Rows from block 3 of the audio encoder of a small encoder-decoder audio transcriber, named by matrix and row number. Rows with one number belong to one neuron. Each number is 128 + 24 x the weight over its row's rms, rounded and kept within 0 to 255. All counts start at 0. Numbers have three digits each. After the name is the row's rms in percent of the matrix's.
After each neuron's rows are labels from the 100 clips, of 14976, where the neuron reaches its highest value: "loudest band" is the band of the loudest frequency at the time of the peak. Only what is clearly more common there than usual is listed. The data: short read English sentences (LibriTTS-R). In brackets: how many of the 100, against the usual share in percent.
# fc1: first MLP up (encoder.blocks.3.ff1.fc1.weight, 640x160), inputs 0-79
# fc2: first MLP down (encoder.blocks.3.ff1.fc2.weight, 160x640, transposed), outputs 0-79

fc1.130 090:128118096122101132142107116185127150129164152118145104165134090136118110113126121180106206104099116140133147121167176158112117120109111071155129162150131097111115144110104143151165140106140134140154108113148139143113108130107157141106091145
fc2.130 086:090099118155122094139130151110163106117105087154100132134177109149120134122151183135157121105132120165110134124143122132144149095129113132111105144135133144090141105110149114193149122106112088122129111131074161115137112130086145114128108161
loudest band: 4000 to 8000 Hz (47 vs 4.2)

fc1.152 091:135119144132123148120130082118087122139161110126122097087186129124131139138124090136113136126158089126141116125115109137145090157114138078095126149093151097129122116160106115133143098135113114104079137088115134110175151153106166090085120084
fc2.152 097:091129142119115066108140150118129146086138152191134132114113105125126123135140184084101197157123116151090111145139125142145138126169147110169114142090143109122152128153181144133137106135125102108176120110154129138146150104138137112095112119
loudest band: 2000 to 4000 Hz (27 vs 1.8)

fc1.258 102:129104137097086089146132140080106124143149126126109118128121140114161154114142145127130103150129101108149154072157127151106117125152092128115127114113132166084148103128112087095160101118119126135112129101125114109124109079125126119152135157
fc2.258 106:113128166153130156118162105123169079127167111121118148155116122133115082133096118137134099152119123098143148121087077116128159146144161155088153100145089120162093147099145127199141155143111116091107108149141155100131128129134136106111161086
loudest band: 500 to 1000 Hz (43 vs 6.3)

fc1.249 103:093119150118136129100123120103075142176110129131120099114137136140149135155113172152136149141086145150109136149159125097141131124075127117131175157161081140123105120080137157134150170155142123096117114136121139153125154159159134130131116118
fc2.249 102:125119124170134139088137133129151143093127159091126103155106134173118083124120066101145173117127123111152105124138104138127142156095164166127106127108124099135133160164117144153109114130154165141156124122154146140135141112142128192121150087
loudest band: 250 to 500 Hz (34 vs 11.3)

fc1.335 108:174135122116110131129076140166127140097160131118104092106157111148125154182144121100114145084129175166127093150114125106132142153082148113151136092119134160143149112095141128122131139132158125173124134097145112140145121148143164145142085101
fc2.335 108:126093119090154109077100122123145125100108111122097144161097155129123106082114124133189114132123134150162094149131126122136153151113134118136130136134106152117136141122158195126114156115174127162137089140121153146076119130132137132131139178
loudest band: 250 to 500 Hz (39 vs 11.3); 500 to 1000 Hz (27 vs 6.3)

fc1.212 113:148113136165105112151148107131134121130144147122103193082091134110116136106144148174169112121134121156161141120119118102133086099151135072137123141099146039149122102133107133155152157137110147114109129087150156149146125107117095123123153098
fc2.212 115:151135109092171116116094173111123116132126077173143138147130095122181133106126139125123177102167097129185149127140147104136124141116153151141121131099146135152131147134120171150140104104105120144111119143153118113116118104120097191107144120
loudest band: 1000 to 2000 Hz (29 vs 1.6)

fc1.584 122:145156177136103134109127143122149142105183128116119155122075119182093104136133120120150143154117153134135129123158131123182146128116175135167122102107153104152145097129133128115106085093105122153094088133140145122116146124121076100104115131
fc2.584 124:135166133132135126102093130054114122122122095132125122128142127113139113139104156138136071166110155120103158155133095139117150129114128138144127084117145146158120149134107117070113130092126103126161175113109111135143110099128138147124130129
loudest band: 250 to 500 Hz (66 vs 11.3)

fc1.361 086:123139101157077132124160115124116125111125114108145110111154083117151157099107151119142177131131161123118095133127132116137108068140145126111112134136181146097076157129156180129172109116131163111122124161120148089117110115179094128112107125
fc2.361 092:105130100130169119114093116154094145110105116119129132117090136146101138106151119118128087109115096133100141135117111102141086113116087097139182100117079121167162112096092153112112142113111138111110114155143145118142119151121143125101142142
loudest band: 500 to 1000 Hz (50 vs 6.3); 250 to 500 Hz (38 vs 11.3)

fc1.140 095:111147183128158137120097106127118110111137108120122107122126128103120105137113107120128115160130133151125128112109104097130147135133099078126129142065139146122088111116089088109143108169115196140102133139124098172106166110109140112172129116
fc2.140 090:105162107156128121156120130123117136136169160175109129141164148108112103110129146120156189099126114148126131132137140133121150190127102176097101128105084143091131120163142130143200122108119153108115173126133098124126137119128153129105138142
loudest band: 2000 to 4000 Hz (88 vs 1.8)

fc1.271 094:116159125111102125105132154110126129120111140139100128137171115144158123122144125124109131138133141100118127147121151116114112150149138129156134152169167196137132140132117182100114118151154135151170105132135148136159152113142163055132104107
fc2.271 096:119130126126156093117146083173134111134153138124131139133143145168154144146137107141136134141108093125112151146150135138160128076126089125166118139132150153082108127101085124132077146096137138110158110087164101154113138090134128139091111171
loudest band: 500 to 1000 Hz (35 vs 6.3)

fc1.594 108:122136119121081123133143100084123102166157117114123147122131115117128145153164130112092151098144143098145141152089116109071117109116095153188130097121117101176127121104127126126149173120174127134097169124075128122161143152129133145102103113
fc2.594 105:142171106168156142174147113122121103111150111096153128136146157152103193147111151101116102099118123133079095102149098158106156144150123111105102115147142088118124117109144114141129110116080086123106122091141126132131160115123095145143120108
loudest band: 4000 to 8000 Hz (34 vs 4.2); 250 to 500 Hz (33 vs 11.3)

fc1.444 101:126128139092115132142097108117112101114096117121073146131141091114124108123140127138137112138143148115091133142138135154147168128129076126111069176106141126149120170112103135100097132123096119136108145111135133103133092109118114137131119170
fc2.444 098:189113140136133106104151138152097106135129124144106119149123124130147107122125106136133163094137125122133084134156138108100140122161135120089104167112120115153147144165155150120127112132166161132139170108118164124138141084113120175098111132
loudest band: 500 to 1000 Hz (26 vs 6.3)

fc1.64 100:105135110092117114108137090152109132157154111140114126101114126146125135115127116136151060123145156197124135130118113143177109175113128129135135121127108145086139090125133113128156110157148131155151142130161125133108146084121146178133142133
fc2.64 098:090124123148157108110124102177089106116170108126157091116121147102129139124129131157160148137130127132118108129155142123133170129153111076119110116071118096161127127141130155137133136092163125153176094139168117165128090132129107097105121150
loudest band: 4000 to 8000 Hz (49 vs 4.2)

fc1.479 107:143112103131140155150115116124121113082100105121152110124117105113086129131130091115110157148148122145116166109116081088140089146135100166136138132130143166132099109077129176158137132098120125115136140093095132090096110126131134142151132128
fc2.479 108:117110132132148116126063127133135140135114131093126154124109092153117108089184170107128152146128132136149160120104197100119103100151110151092113141122153131082122129130117087135114091135070127083161104134114103144097097181119150102138131071
loudest band: 1000 to 2000 Hz (30 vs 1.6)

fc1.206 097:122139084145090142130113107187131144114146119126120148124142161110106122105145126139215074122140135157110119137151122164158133167123121144119121157116159125136117105157158127141148146116080137127136112155157149122106149100120153126143069148
fc2.206 100:092145128150097074123090142164139125085132087106129154138095143084136140141152153151113146081123076127124137131128136113093154145120107085185079101100093110130132141079132117160119098105148143115162150185160096139151099138120140156107169132
loudest band: 4000 to 8000 Hz (43 vs 4.2); 2000 to 4000 Hz (27 vs 1.8)

fc1.436 098:084078131105135138101122112145143127153103103108137155132142102141155141077151096156117085134159118136106118129126099116153166104187116132122110136125112131077121116165096091097121135105093157177193122119101131154185132121119084139146082128
fc2.436 096:172150153128116098130130119112130160110129110144116116136093137143119123112122114157151181108110114076148122171136162137112108114073087145104107146117099113171145142114123147153127128129128149124108132104158127097066108140108150164114153148
loudest band: 2000 to 4000 Hz (34 vs 1.8); 4000 to 8000 Hz (30 vs 4.2)

fc1.270 099:121134105091170125139121156147115126139153089119159122105112121151156114175118125110103109157123112142137141088129134153122085149120104191112115137198136108129143131106110137141116084141142130132157134092097138112103169140069058183146124134
fc2.270 099:135123151147156121097133125149143142148125139124135095119144111156087161140132129133135138112103131087099122167137148126097106122111152146154079132114109151215144146142153148131142170176067164120131149133149115141126117125116136101121136154
loudest band: 4000 to 8000 Hz (33 vs 4.2)

fc1.299 115:148155128153112148136094134125109125106147140107089118118149137138136166072126127132075106132112147168152146116089097134126096089118123143160184119102119169135110165125150157161175126109110126093137157127117135128113107152076109151126091140
fc2.299 105:166112128118116099150137109144113204078109112100119104115116155116102123143144168108128160172151134127109127122143125159116150134092111141149167155152141101108095114151103112112120125158146119167094129102119129116113135091141150095137139137
loudest band: 500 to 1000 Hz (38 vs 6.3)

fc1.117 103:123149107137082128136082098108122127166137146129084149095080108152171130136106130140109129115126167133121139134116147128111122119083092128132182135154111113127113142111145146088121089093097129160161162137139158128161093105091132121182146125
fc2.117 108:096131148147126107134090163106090197118066106102146095123100128109126107090126168105158166179091103133153102114133152170121136134130087132093101135096155153169114133114097130127134152120115149121109133144131133171114114122127146103137144141
loudest band: 500 to 1000 Hz (27 vs 6.3)

fc1.47 095:127158087137169147142111115105112133083173143158154084119108157147156128129112143123174180139152137104107085088136109137111140175120131096095167133169107101144118103124103114136154125120131121097088132115159154133118121147138134125089116160
fc2.47 105:098081131138111089178127139131141164120101142095115155133140079137107101135193127132094109147095125112113108160152143140148149129113123113099089144152093154140152112157112130080122131107138171169150103133101108076121138113157139119140138103
loudest band: 250 to 500 Hz (44 vs 11.3)

fc1.616 093:168129101153160093112151086171164169087088131146107152173124145147151170155102132127128096166135096147135106157129100140109155146144137144142086127132155145106147117110152156121149104137106094115130147132101153075136091176109125159109142121
fc2.616 093:096175137129092084185079161114127131131113116116113098102164126109134105127133171115142114167159150125100172078134119139137135183101138125117131111150117148158141139154097142133110138126165117137135131124143097116104147092148134137131091097
loudest band: 4000 to 8000 Hz (28 vs 4.2)

fc1.318 104:110099124082140127114088148150170140108127088107178108092121147126153137131158100153168140089119142173111130081107132150124169136103155058116125146153104116147130148143144112129117144113124114180143136116188090140143112106091129173162114106
fc2.318 108:089115148087069131154114127156135120098149159108064128148084146111113129118144157127117123126133123135179105108118103172182106104097077111119137121117128110085136139127167158118166106147144147125141119129137120159115127136136097118133130111
loudest band: 4000 to 8000 Hz (54 vs 4.2)

fc1.281 095:125128147130170106142191096151141135097132140114140085079083174155163167144134077126139126151142151122119103123101156116149178141132147091119099146168153118161182138094142094166115130091133142130100125125123106103129123169137177145097151161
fc2.281 089:115146101154102154092105137100122116130149105152132109166117126098097118135129157163113128142121118142069159127102127134181126125163132165147158143118132132127104121115105133122151125142157073138105079139123171122134087090100130098137181032
loudest band: 250 to 500 Hz (29 vs 11.3)

fc1.86 110:149111136149096147147108145129167133112120177115116121125155106094135133113105161139133139129145112185148104108156127119119092152132118153124154153113145129038117111134146090133151081125081164094124148126116119120091138119142129105124067110
fc2.86 113:079071110143142103138129178156093130113119112123168131107109134100132133141125090178119137146158117119104117122093168121126109164159154107143107108161132148147122141118138115123149105118130127117099112120126158127116158156113124100091126105
loudest band: 1000 to 2000 Hz (31 vs 1.6)

fc1.272 095:076140084092101113085122115090141169137143095133156126128143129145146117098127128155157112154139062169145103151139106076161136115110136143119171104132135073180139114121123174098120123116123099142103144150144179102126124177123165177154144124
fc2.272 086:068136116123150129186130133179107133135125112140085173107125130108143152131097144138093110118150133141130124155152130078134151119107137128161174147118111126148090097129103109141061123127125111170155145145086137129118129077135101088119136147
loudest band: 2000 to 4000 Hz (68 vs 1.8); 4000 to 8000 Hz (31 vs 4.2)

fc1.501 091:095126126149114135104137058143120111137151119154131130143120110120122115160131116169123166155122125139107136125136116143117146160114138096110153147163111082101131138151173107145149155140122146157138129153098148149075104146120147126136158107
fc2.501 090:160117157129185130142136104129151139112137114123141153109146140125152121141128134111137121145137129121103068124173128104128104086133137171111093133151159128114101135104114123180151096147110134110097157139092156104126120136105118161154134140
loudest band: 1000 to 2000 Hz (44 vs 1.6)

fc1.573 102:135103154072124128136149093127125111104131121162078111173144149111140124114127141155084150166126134111135129132136146094136118129100125167160121166101100152136111156137098135155132118107146111086150152110094123100134070128153092124073135107
fc2.573 100:163097134112105119146091124130138134163150114126111124106100124172085147136144142104105101134115112092157139099128086099103127125121097123122167132138077171125155141116163109122118160177124140092089135119121153171135127077123120134189113095
loudest band: 500 to 1000 Hz (43 vs 6.3); 250 to 500 Hz (33 vs 11.3)

fc1.1 098:113139119110093129137117119096101131126148127106133125139118145081166117125082170142130130144172129122151125139127121117143143122098131173119114119143216076129122148112111116142113168083108124151141175123082121097098116112096097149091137097
fc2.1 098:155129077148145123150116132100170126124162118113128111136126110108122138130146096116134148118118068111189088098146081113155135143123127158142150130118114134141104122157087130155157176114066119155147124129161135123152131160086140175155115136
loudest band: 1000 to 2000 Hz (26 vs 1.6)

fc1.283 100:122120137069136134107124117139130150139109112122094094112144115099165108088189104081125138183079105121099159156151158100126086143113096088099160185147151146114134099089148136124136118121134125118140132135145154152160122122132170148106139143
fc2.283 090:160112131128108080135116103117167109125129136141127148158111172093125124123122141157154142109117131150175072132131151136128097110147132123141158152114124088098105121132112134121126147088108147108129216140108129149147114134148149104112131129
loudest band: 4000 to 8000 Hz (26 vs 4.2)

fc1.132 101:147105112138142189127146123136124175125141124087118133140199141160126121127133100097112152120094100099102115142134115130110136103146157086174106082140147121130108168123100140098117122119104098118102126145183122116140141172115103156113136139
fc2.132 087:107119156144152160126121097111101115151101145143115154122116111150141149111072132111101125097122124122120129077162156128110121166134170178091146150180089168167131135115120127122118091103139137127132129121116129116154119129118107126108103093
loudest band: 4000 to 8000 Hz (45 vs 4.2)

fc1.266 111:135102111104130102164143107161080095184104109164103107138107167148150133125092122139157135113123166153126100123140168079133171154150110143112158126141172143129120111108089126107155171115099122123168136108141161142136161145123161135107100127
fc2.266 116:115085139127131092158152102160093102130111138170101146111151107111160152125134104102132165169133132101107083125119111159133122144147099172140156122151155149118125128141089114136099122146122181142130116081142160115147125127117158093152120114
loudest band: 2000 to 4000 Hz (27 vs 1.8)

fc1.243 103:114162149091120145137101120127173101116130123109154165084096138131144111161154108125135167095125142139095098110142132153133154096117086104134136147133128093130168110155095080086176139124129147167090140093109147112123135138121141158131167101
fc2.243 112:169112120109101106114146112114080125140104104122147146127134134139178139147142189103127135143126143119132095115133145160179122179132113090136139131116128126156124127148124123114076127148128120099141144092190097151188140113137081112160123146
loudest band: 1000 to 2000 Hz (43 vs 1.6)

fc1.503 109:135138112097112097115140148150136131130135136152102132096150106121126098112153110165155119118081129117106131074138104132107123126122105088123127126139132084173096116130133131147133098137106105161085195124119099127127119121118089145106117134
fc2.503 107:138103079123149100202170111166105128135143117105104139194114161116106118127084096109122094148109115135107097143154125102110093105104097123135120169138095101142130111108187129134160112130099133100151116098112103127131113127118136134134103153
loudest band: 4000 to 8000 Hz (48 vs 4.2)

fc1.328 087:102116102135097088105136152119147133146123122136114112138124128132145149137123143101137128122136121129149090085125132139083109095114112113117116141116138081115162105126114132131102136173147129097127115142137118145151098128124105163156152134
fc2.328 090:131132126109143125105105121113126110131176134138149096127084116138146116130130132127119109116162119101064172152117119110148155131140150150150166121160128172143110145097156125109146133122104126169128145142125154083128123097143129089099130105
loudest band: 500 to 1000 Hz (30 vs 6.3)

fc1.197 095:147130096142092129156103144134190085109110157105131134081141182154179163152135084136128139106147099105097148141163111142125116127096149152065136135151095123168076114142149094148140129157099140174128082105122130132137126112096118153093131135
fc2.197 100:109152156099110151104148125131130148148133095166122152149171115064111134122125132154172056126140128139188153132135129166139115130155118159145105148123111116130137116103094140154133175113179095140071129181102141120088141129134131165166141134
loudest band: 4000 to 8000 Hz (45 vs 4.2)

fc1.163 092:103142100126118162130154106128063154126112096112156151100142140089145120134093132148086145111132110151087135096130139128155155135102124104147161112115140158098154142121086121149137128125111170126102112166159100120137119144152117140133164151
fc2.163 087:141135177138122125101135138119105148099173144142155084167127155177150148113168143111138083155109141109141170115116167128165125133185100112149151111084142106129126096141121104148103103133153114148153125124143166114120140113096058135187092153
loudest band: 2000 to 4000 Hz (47 vs 1.8)

fc1.450 112:089127085128124112140174116111152106129116142076111109157118108112103116114097098098118127148143144137093140114104090076144148097105127089184105121112153174096099170154099131107127087150129145117102108118115085114177134102127160116124128141
fc2.450 096:135126141123113152135136149163110138083125145137134119108170133143104107135144165087138108104115137083143101133166116115115156125139165113146103107097162135097116145110137138106121164090108086103114151147139151134115115105136115132127130136
loudest band: 500 to 1000 Hz (35 vs 6.3); 250 to 500 Hz (35 vs 11.3)

fc1.332 103:121146133106099144150071119123128112134120084137131170137093192144106143141158147143159113125133112124166114132118131130090124133135125118153161121144088143148143131158151152093106142142104164133165093098158129108150104139131108136102138158
fc2.332 111:106091129099133128169131142158134107114096135104118107149124128152118093122182114121131099065129132125126156124125128136087139107132146138140128114120085157130109140168118135117117130112110121125202128151103130117204120162129144112161133110
loudest band: 4000 to 8000 Hz (69 vs 4.2)

fc1.216 104:122163122133155075073113130132131098106100118115139130108134128133127084159158159171106097188115099145072128129139112135122144159147139158157102149100110112122147092108144152114161099111102154171135113131166166088106122120140179114176137086
fc2.216 105:133107148080159085144135170096109110121111126098146140140132108125168095098122111140135168095095145141150130169111101126168156128096136143135112127121139139114151125124114091119148142138138121168100160115158119155132135139149129122148154134
loudest band: 2000 to 4000 Hz (41 vs 1.8); 250 to 500 Hz (31 vs 11.3)

fc1.71 101:197115130105134148125083090127095133100130151108130148097139068146138097134118107159127143117143131159153155129164119110135131141133119113125142145155185142158138126111138111148145134161149114152107101130104149129127135152115140108116122126
fc2.71 096:063126098123139137137150145111093108158111100161150147134107175089137151126117105143118182135112149134109111121092176078135136118135125137111137138117159150083088126133138107150144087097155126112087151105139132109120126094139153124145129137
loudest band: 250 to 500 Hz (34 vs 11.3); 1000 to 2000 Hz (33 vs 1.6)

fc1.438 086:181131124134085128132178158114165158087142112112138123136133104089137133116099141121116093140133096108095109127130177127117105143094114138109124140114150112106162104096122079129155099111110112086107165152095119098149084108136165146151159134
fc2.438 088:098108147150159140156118123109143151088126139119103127094150080128116134168163136127150133155106107139107100148109151098157114117111123127138078159126096123143126105129119169154142135132134149135155124116128127093107139095083090116084175101
loudest band: 500 to 1000 Hz (39 vs 6.3)

fc1.387 093:124163133096122160084119078132152108122122101134155124118113191125140114128133098138075143117131132147113116136093086075138144119154123125151131155122142125119131107122138118122132121172070096110090133125122127139119157143115114115137109099
fc2.387 093:101123129158164110148161156143113168160151099132135151136126064092115087116156126156129117129158117112084065125087135091136175154148149162103089114120097128161151094138093099123161103107139134125127117138135113149139165154147167153133120106
loudest band: 2000 to 4000 Hz (36 vs 1.8)

fc1.451 099:153103150088100138129147103119144101122108096128145112135149082108127135088114103105148161157127117121101149134138146095102121151081086186136093125124123156125162137094139149103120133076129159156127113105128103130128101120126163136155121131
fc2.451 090:097130126147122135121164122164091146132124159132095144143146135132149098146145098141110087141116087156112131143121111130174135104133148096119124150140114122098143163104140133116147163165139124102143112205099120136153116098116134074086145083
loudest band: 500 to 1000 Hz (59 vs 6.3)

fc1.538 097:149136104140168128137150132128128114119163125118149106095108122125142127132123161152142121185096113097089145101120162099170086124140138157159108152129083139098087118125142165128121095099125120085090105085121128126149140092112099121123117136
fc2.538 100:122166121053117124157158124129129146152153149103122113103116134127118139104118080138116158131112093173150114130170098111098117112111108125065149145118123128161148130132108127101091136151112120164110108141129139160127142157116131189116121125
loudest band: 250 to 500 Hz (50 vs 11.3); 500 to 1000 Hz (25 vs 6.3)

fc1.427 106:128174128101116123179117095119154121129093093091127058145111164100100145140113164078127123116113110120087139105147103080129121151127170131127123139147132146097121132143148117125119150116128156132137124123086164119144125086135143143155209128
fc2.427 109:130126141111125149115127115074104128121094116098106091121157117107179119119115106098145119118161101175141139099139132157124142122153090104138163149157137127130139107148154141107188154140135157153130150116132127140121175126105131100139121126
loudest band: 4000 to 8000 Hz (72 vs 4.2)

fc1.6 115:125140144090139149128093109127144106127108129165158085119196128117111121109151108133106156109140123123100106132125107118129162157109145143124141111142156144100112127074137117138125165110114186129165096113104097134133136165114141123120157117
fc2.6 124:121131140105100134136150098094095129091147222167138123100105133141116123122112125115122130141116145157102137173122120159111123116131109103146152156106131130111127154132107112104118178125150120093140186123162117120141109161096145105094142104
loudest band: 250 to 500 Hz (47 vs 11.3)

fc1.32 083:125123128099139154175124129133128079141134095125159102115136090153126126129138126099152097126108105131102129137141114095130155136058150169147150113121137117111125150106120087100089149170124141151121141075088102134115110104140129145115115113
fc2.32 092:144102120118108082102168125167107173105132092094128116142095154119154122142153118151124160089128128120105107116121144155158117149151115131094130103144119132098137110139187120110131115096091108139148126107147165144149128112157144117167103150
loudest band: 4000 to 8000 Hz (75 vs 4.2)

fc1.144 103:138151103121142164161096103180127132175136115085169126130121089098163151140103164139146153187123151111120109092128159137184128117123143119124148123096136141128151135135135116176115137117099122116118099121127090106153105143100112157084130126
fc2.144 089:162093140147120132146133125122087117124120150144121165125138158092140143131130121129151111132155113132164134143135113077112112151169169136110115102155138118136104123094165074118137121139149148136167172127157156172153152156121117097142137119
loudest band: 500 to 1000 Hz (65 vs 6.3)

fc1.302 104:081168113085128108125133141173126152096137093127157133156147117105144122115161133124158107141127140114135096121127124134125169160094104134120133131116099091156120087114146163135142087122109106156122124107166097131112108115123170147140080116
fc2.302 106:087122156135144113144082171085151119081145151146118101111140121102107100135111162156149155124078125135094091157127113141142151134125113101137110114084112155095104111131179144118135133109133118135189133151132133168148080135134123114111127140
loudest band: 4000 to 8000 Hz (26 vs 4.2)

fc1.34 120:086148129117102132096110113187129168166117155156118159120092133124128113120122125120172096154106113099085098126099124123143147137104101080087110155148136103182157110153130118146154110139125134163105132130163116156125109134156117148139143136
fc2.34 110:102128146147161147082151128141147121111138064115107075133173147159155140134151130166124110107107118175134089120112089172101104101084159126138140142118101099113133149137121136148117120119097123074162114136107154128147126109106113129092140116
loudest band: 2000 to 4000 Hz (45 vs 1.8)

fc1.329 079:205132130126123147129128126109143089131124113149130134114146135145148158141165158098134139127169144129115106122135143074115119166118119122114086126147124179108124126135141104111130141142133146108136144116138115146133137153143125090135078117
fc2.329 084:126101149139099136139108148212114135118158142135127112124161168107185138095135120127127116179140122124133139129124117104126102133097127107169140132107076123127129116187155100158137158145148101166121129139115122147101106120136088108141151121
loudest band: 500 to 1000 Hz (38 vs 6.3)

fc1.204 102:089127140084142140128139141176122144140154087157126117183170089094138110135116115144097123131127103121113120132114157101143109172103127136130128141106137114095134114130111098152168131132106111074088161134149156120107112081108114152120128102
fc2.204 105:095156119089120119128057127137120108111118189148128145154080153125174104121154117133126157148153123113138110149098105163150141152155077093108086140117121129140129158108144095141130139139125140120148111101173131142130127138100139083116133119
loudest band: 2000 to 4000 Hz (42 vs 1.8); 4000 to 8000 Hz (27 vs 4.2)

fc1.53 087:129145104143150130099129151135145116139100160111118079130128098153081158128117100084133095121146085137116097103156094094113121129112141156131151133122151118161139143114094119181151117103127152091133143129092152105165121133131119129099166116
fc2.53 093:122149139145130185113107141110150103149140155115091142123166116119135105150124113106121139139128115143114131124138129142095134117115119088105079148086090109126133141092121123141096127130122111111113152138129139109125119105123159120164126144
loudest band: 250 to 500 Hz (55 vs 11.3)

fc1.57 081:133137121146126098124120123139117095139124133137100162108090106116173137151155162171162167136122096101124110132121111146105096161118170137134163125091086101093105192154115142121142133124195095131161139134153136169117133117118127135102142127
fc2.57 072:140119121133108108108113125113113121125134089153147145168135115119175085102152112077165147089090156151149125128092124159153091122147134138093078107161155159101148113162166171157113088110045135143098127082162144120152155164093111142127132167
loudest band: 1000 to 2000 Hz (27 vs 1.6)

fc1.545 090:095117104130193145103111138087137151131139146152155178156164150130113125158130091114167127137186104113150154103132099130097105121112134111108114098173146144173106115109126171110163115156085126088185085075136125141145143151121107156120105092
fc2.545 099:130137147090102117121131136110168088112127143143138127169115107153117110143139065127126155104111138103117115129084148170133153115102118103082090138119098085129122109152118117111146195109148105122070126170124128092103148116131163100113093122
loudest band: 4000 to 8000 Hz (69 vs 4.2)

fc1.150 111:180175118100122114097155121118080136083123092128153141167133095123131158130135088103112131126166139170143130161133118131176113138140120139120128141109161138121115130091163157176161113096151172138114116143093147131135066139125138141135116126
fc2.150 107:144115115161153161167108117102134126166126105135126111121116140176138119091166114141125153109103152115119116093101145132143175135133121148147115127147149126071107134130148114135160195147154125114090155151134125103146087118129144096110152115
loudest band: 1000 to 2000 Hz (49 vs 1.6)

fc1.210 115:137146108113117111125120092094115116112149140162139138156102099121120182117143147149149110099110095165159187154090116111133126152180127118118143117075126174120135133150152129156099120118131124135078147110127117165174113126154119146136140132
fc2.210 116:149064135124119131181102166129113115104190168077150101143193113157083126105117136119143151133135105120184188150107155138136086124198115141157131134103128091092090138146110109115098111081137153095127141128126122164142089110155163135156115143
loudest band: 250 to 500 Hz (31 vs 11.3)

fc1.575 088:123166111172095129145076118143153126120113149134114116162133112098162155098127125153124142089124107114138127115110102135115132122149164124167102109126116088127119114154159128114169217163142101125112170162131167096133134102161127133112176144
fc2.575 093:148098147095133089154169120100083125151137119125116164150135100128149137159117114113107075137125110128160160162100126137131123127141136110133139138086139139132204128141112092143104075103111109072166075146126129123118161153098161146127119104
loudest band: 250 to 500 Hz (44 vs 11.3)

fc1.532 099:168128139159116149125119104130141152123129166142142106135093120117089141057106131094152156116128121123127118116124120136172141133162139119115137117126100099118157136130102133116118114093123149089115080125129120135110123121131138095177119119
fc2.532 100:105108099141137117152115119106142133127145149125097121134141113108154149106118103136134139164159155111086147082112150184119100129111108141122161149160149132064171140126083128085132157129137085145127118119108166122108185102124142136153099140
loudest band: 2000 to 4000 Hz (37 vs 1.8)

fc1.298 107:170166130131104108117146130153176142152104102124154108099172108169141136124141132102139161123090133096128144171131140123158168188123155133103120114128079155109134147137160161153105120152102119170186104093115114103148132134131147157120122114
fc2.298 104:089107107113138209133119124117133113119129141145135122117077118106077115124124116146126131116116143122175112074129151148123114123116139145135125140131126113158118112107119143103120139135128146123137109075147128143128141115105127189162148125
loudest band: 4000 to 8000 Hz (53 vs 4.2)

fc1.205 109:183107094170086126135110140146140107101131115092150145152099162145139115170108121121137140107118115121127112131154184145152100119139167126116142120108134113142111078153111118083105130127172104161153114121119178156140127063134122105076100163
fc2.205 102:149129103125140115103139175140101143161128110150121139130072148183154161087113109122142085163115116120110136146127128124143125171158145107133153137121116093110121128080127161141082179156114125074112132122114144089107100123161116117199113077
loudest band: 250 to 500 Hz (44 vs 11.3)

fc1.149 099:131168119079138100138124113122103100119138156142122129119194152123143110128152178151111129114141129121153174131125107124120080118114124104104171190130147094075104113127119146104160105136091115129134110113131130157149144066163103098074114113
fc2.149 101:100134114164146098105087073096116070117139160139111158101138166185141108103129129124149163089113107184078127133132124146145117116121126142165114115161165132108118131112131112141122118109104095100067132096140147146135136080123128104094103125
loudest band: 500 to 1000 Hz (26 vs 6.3)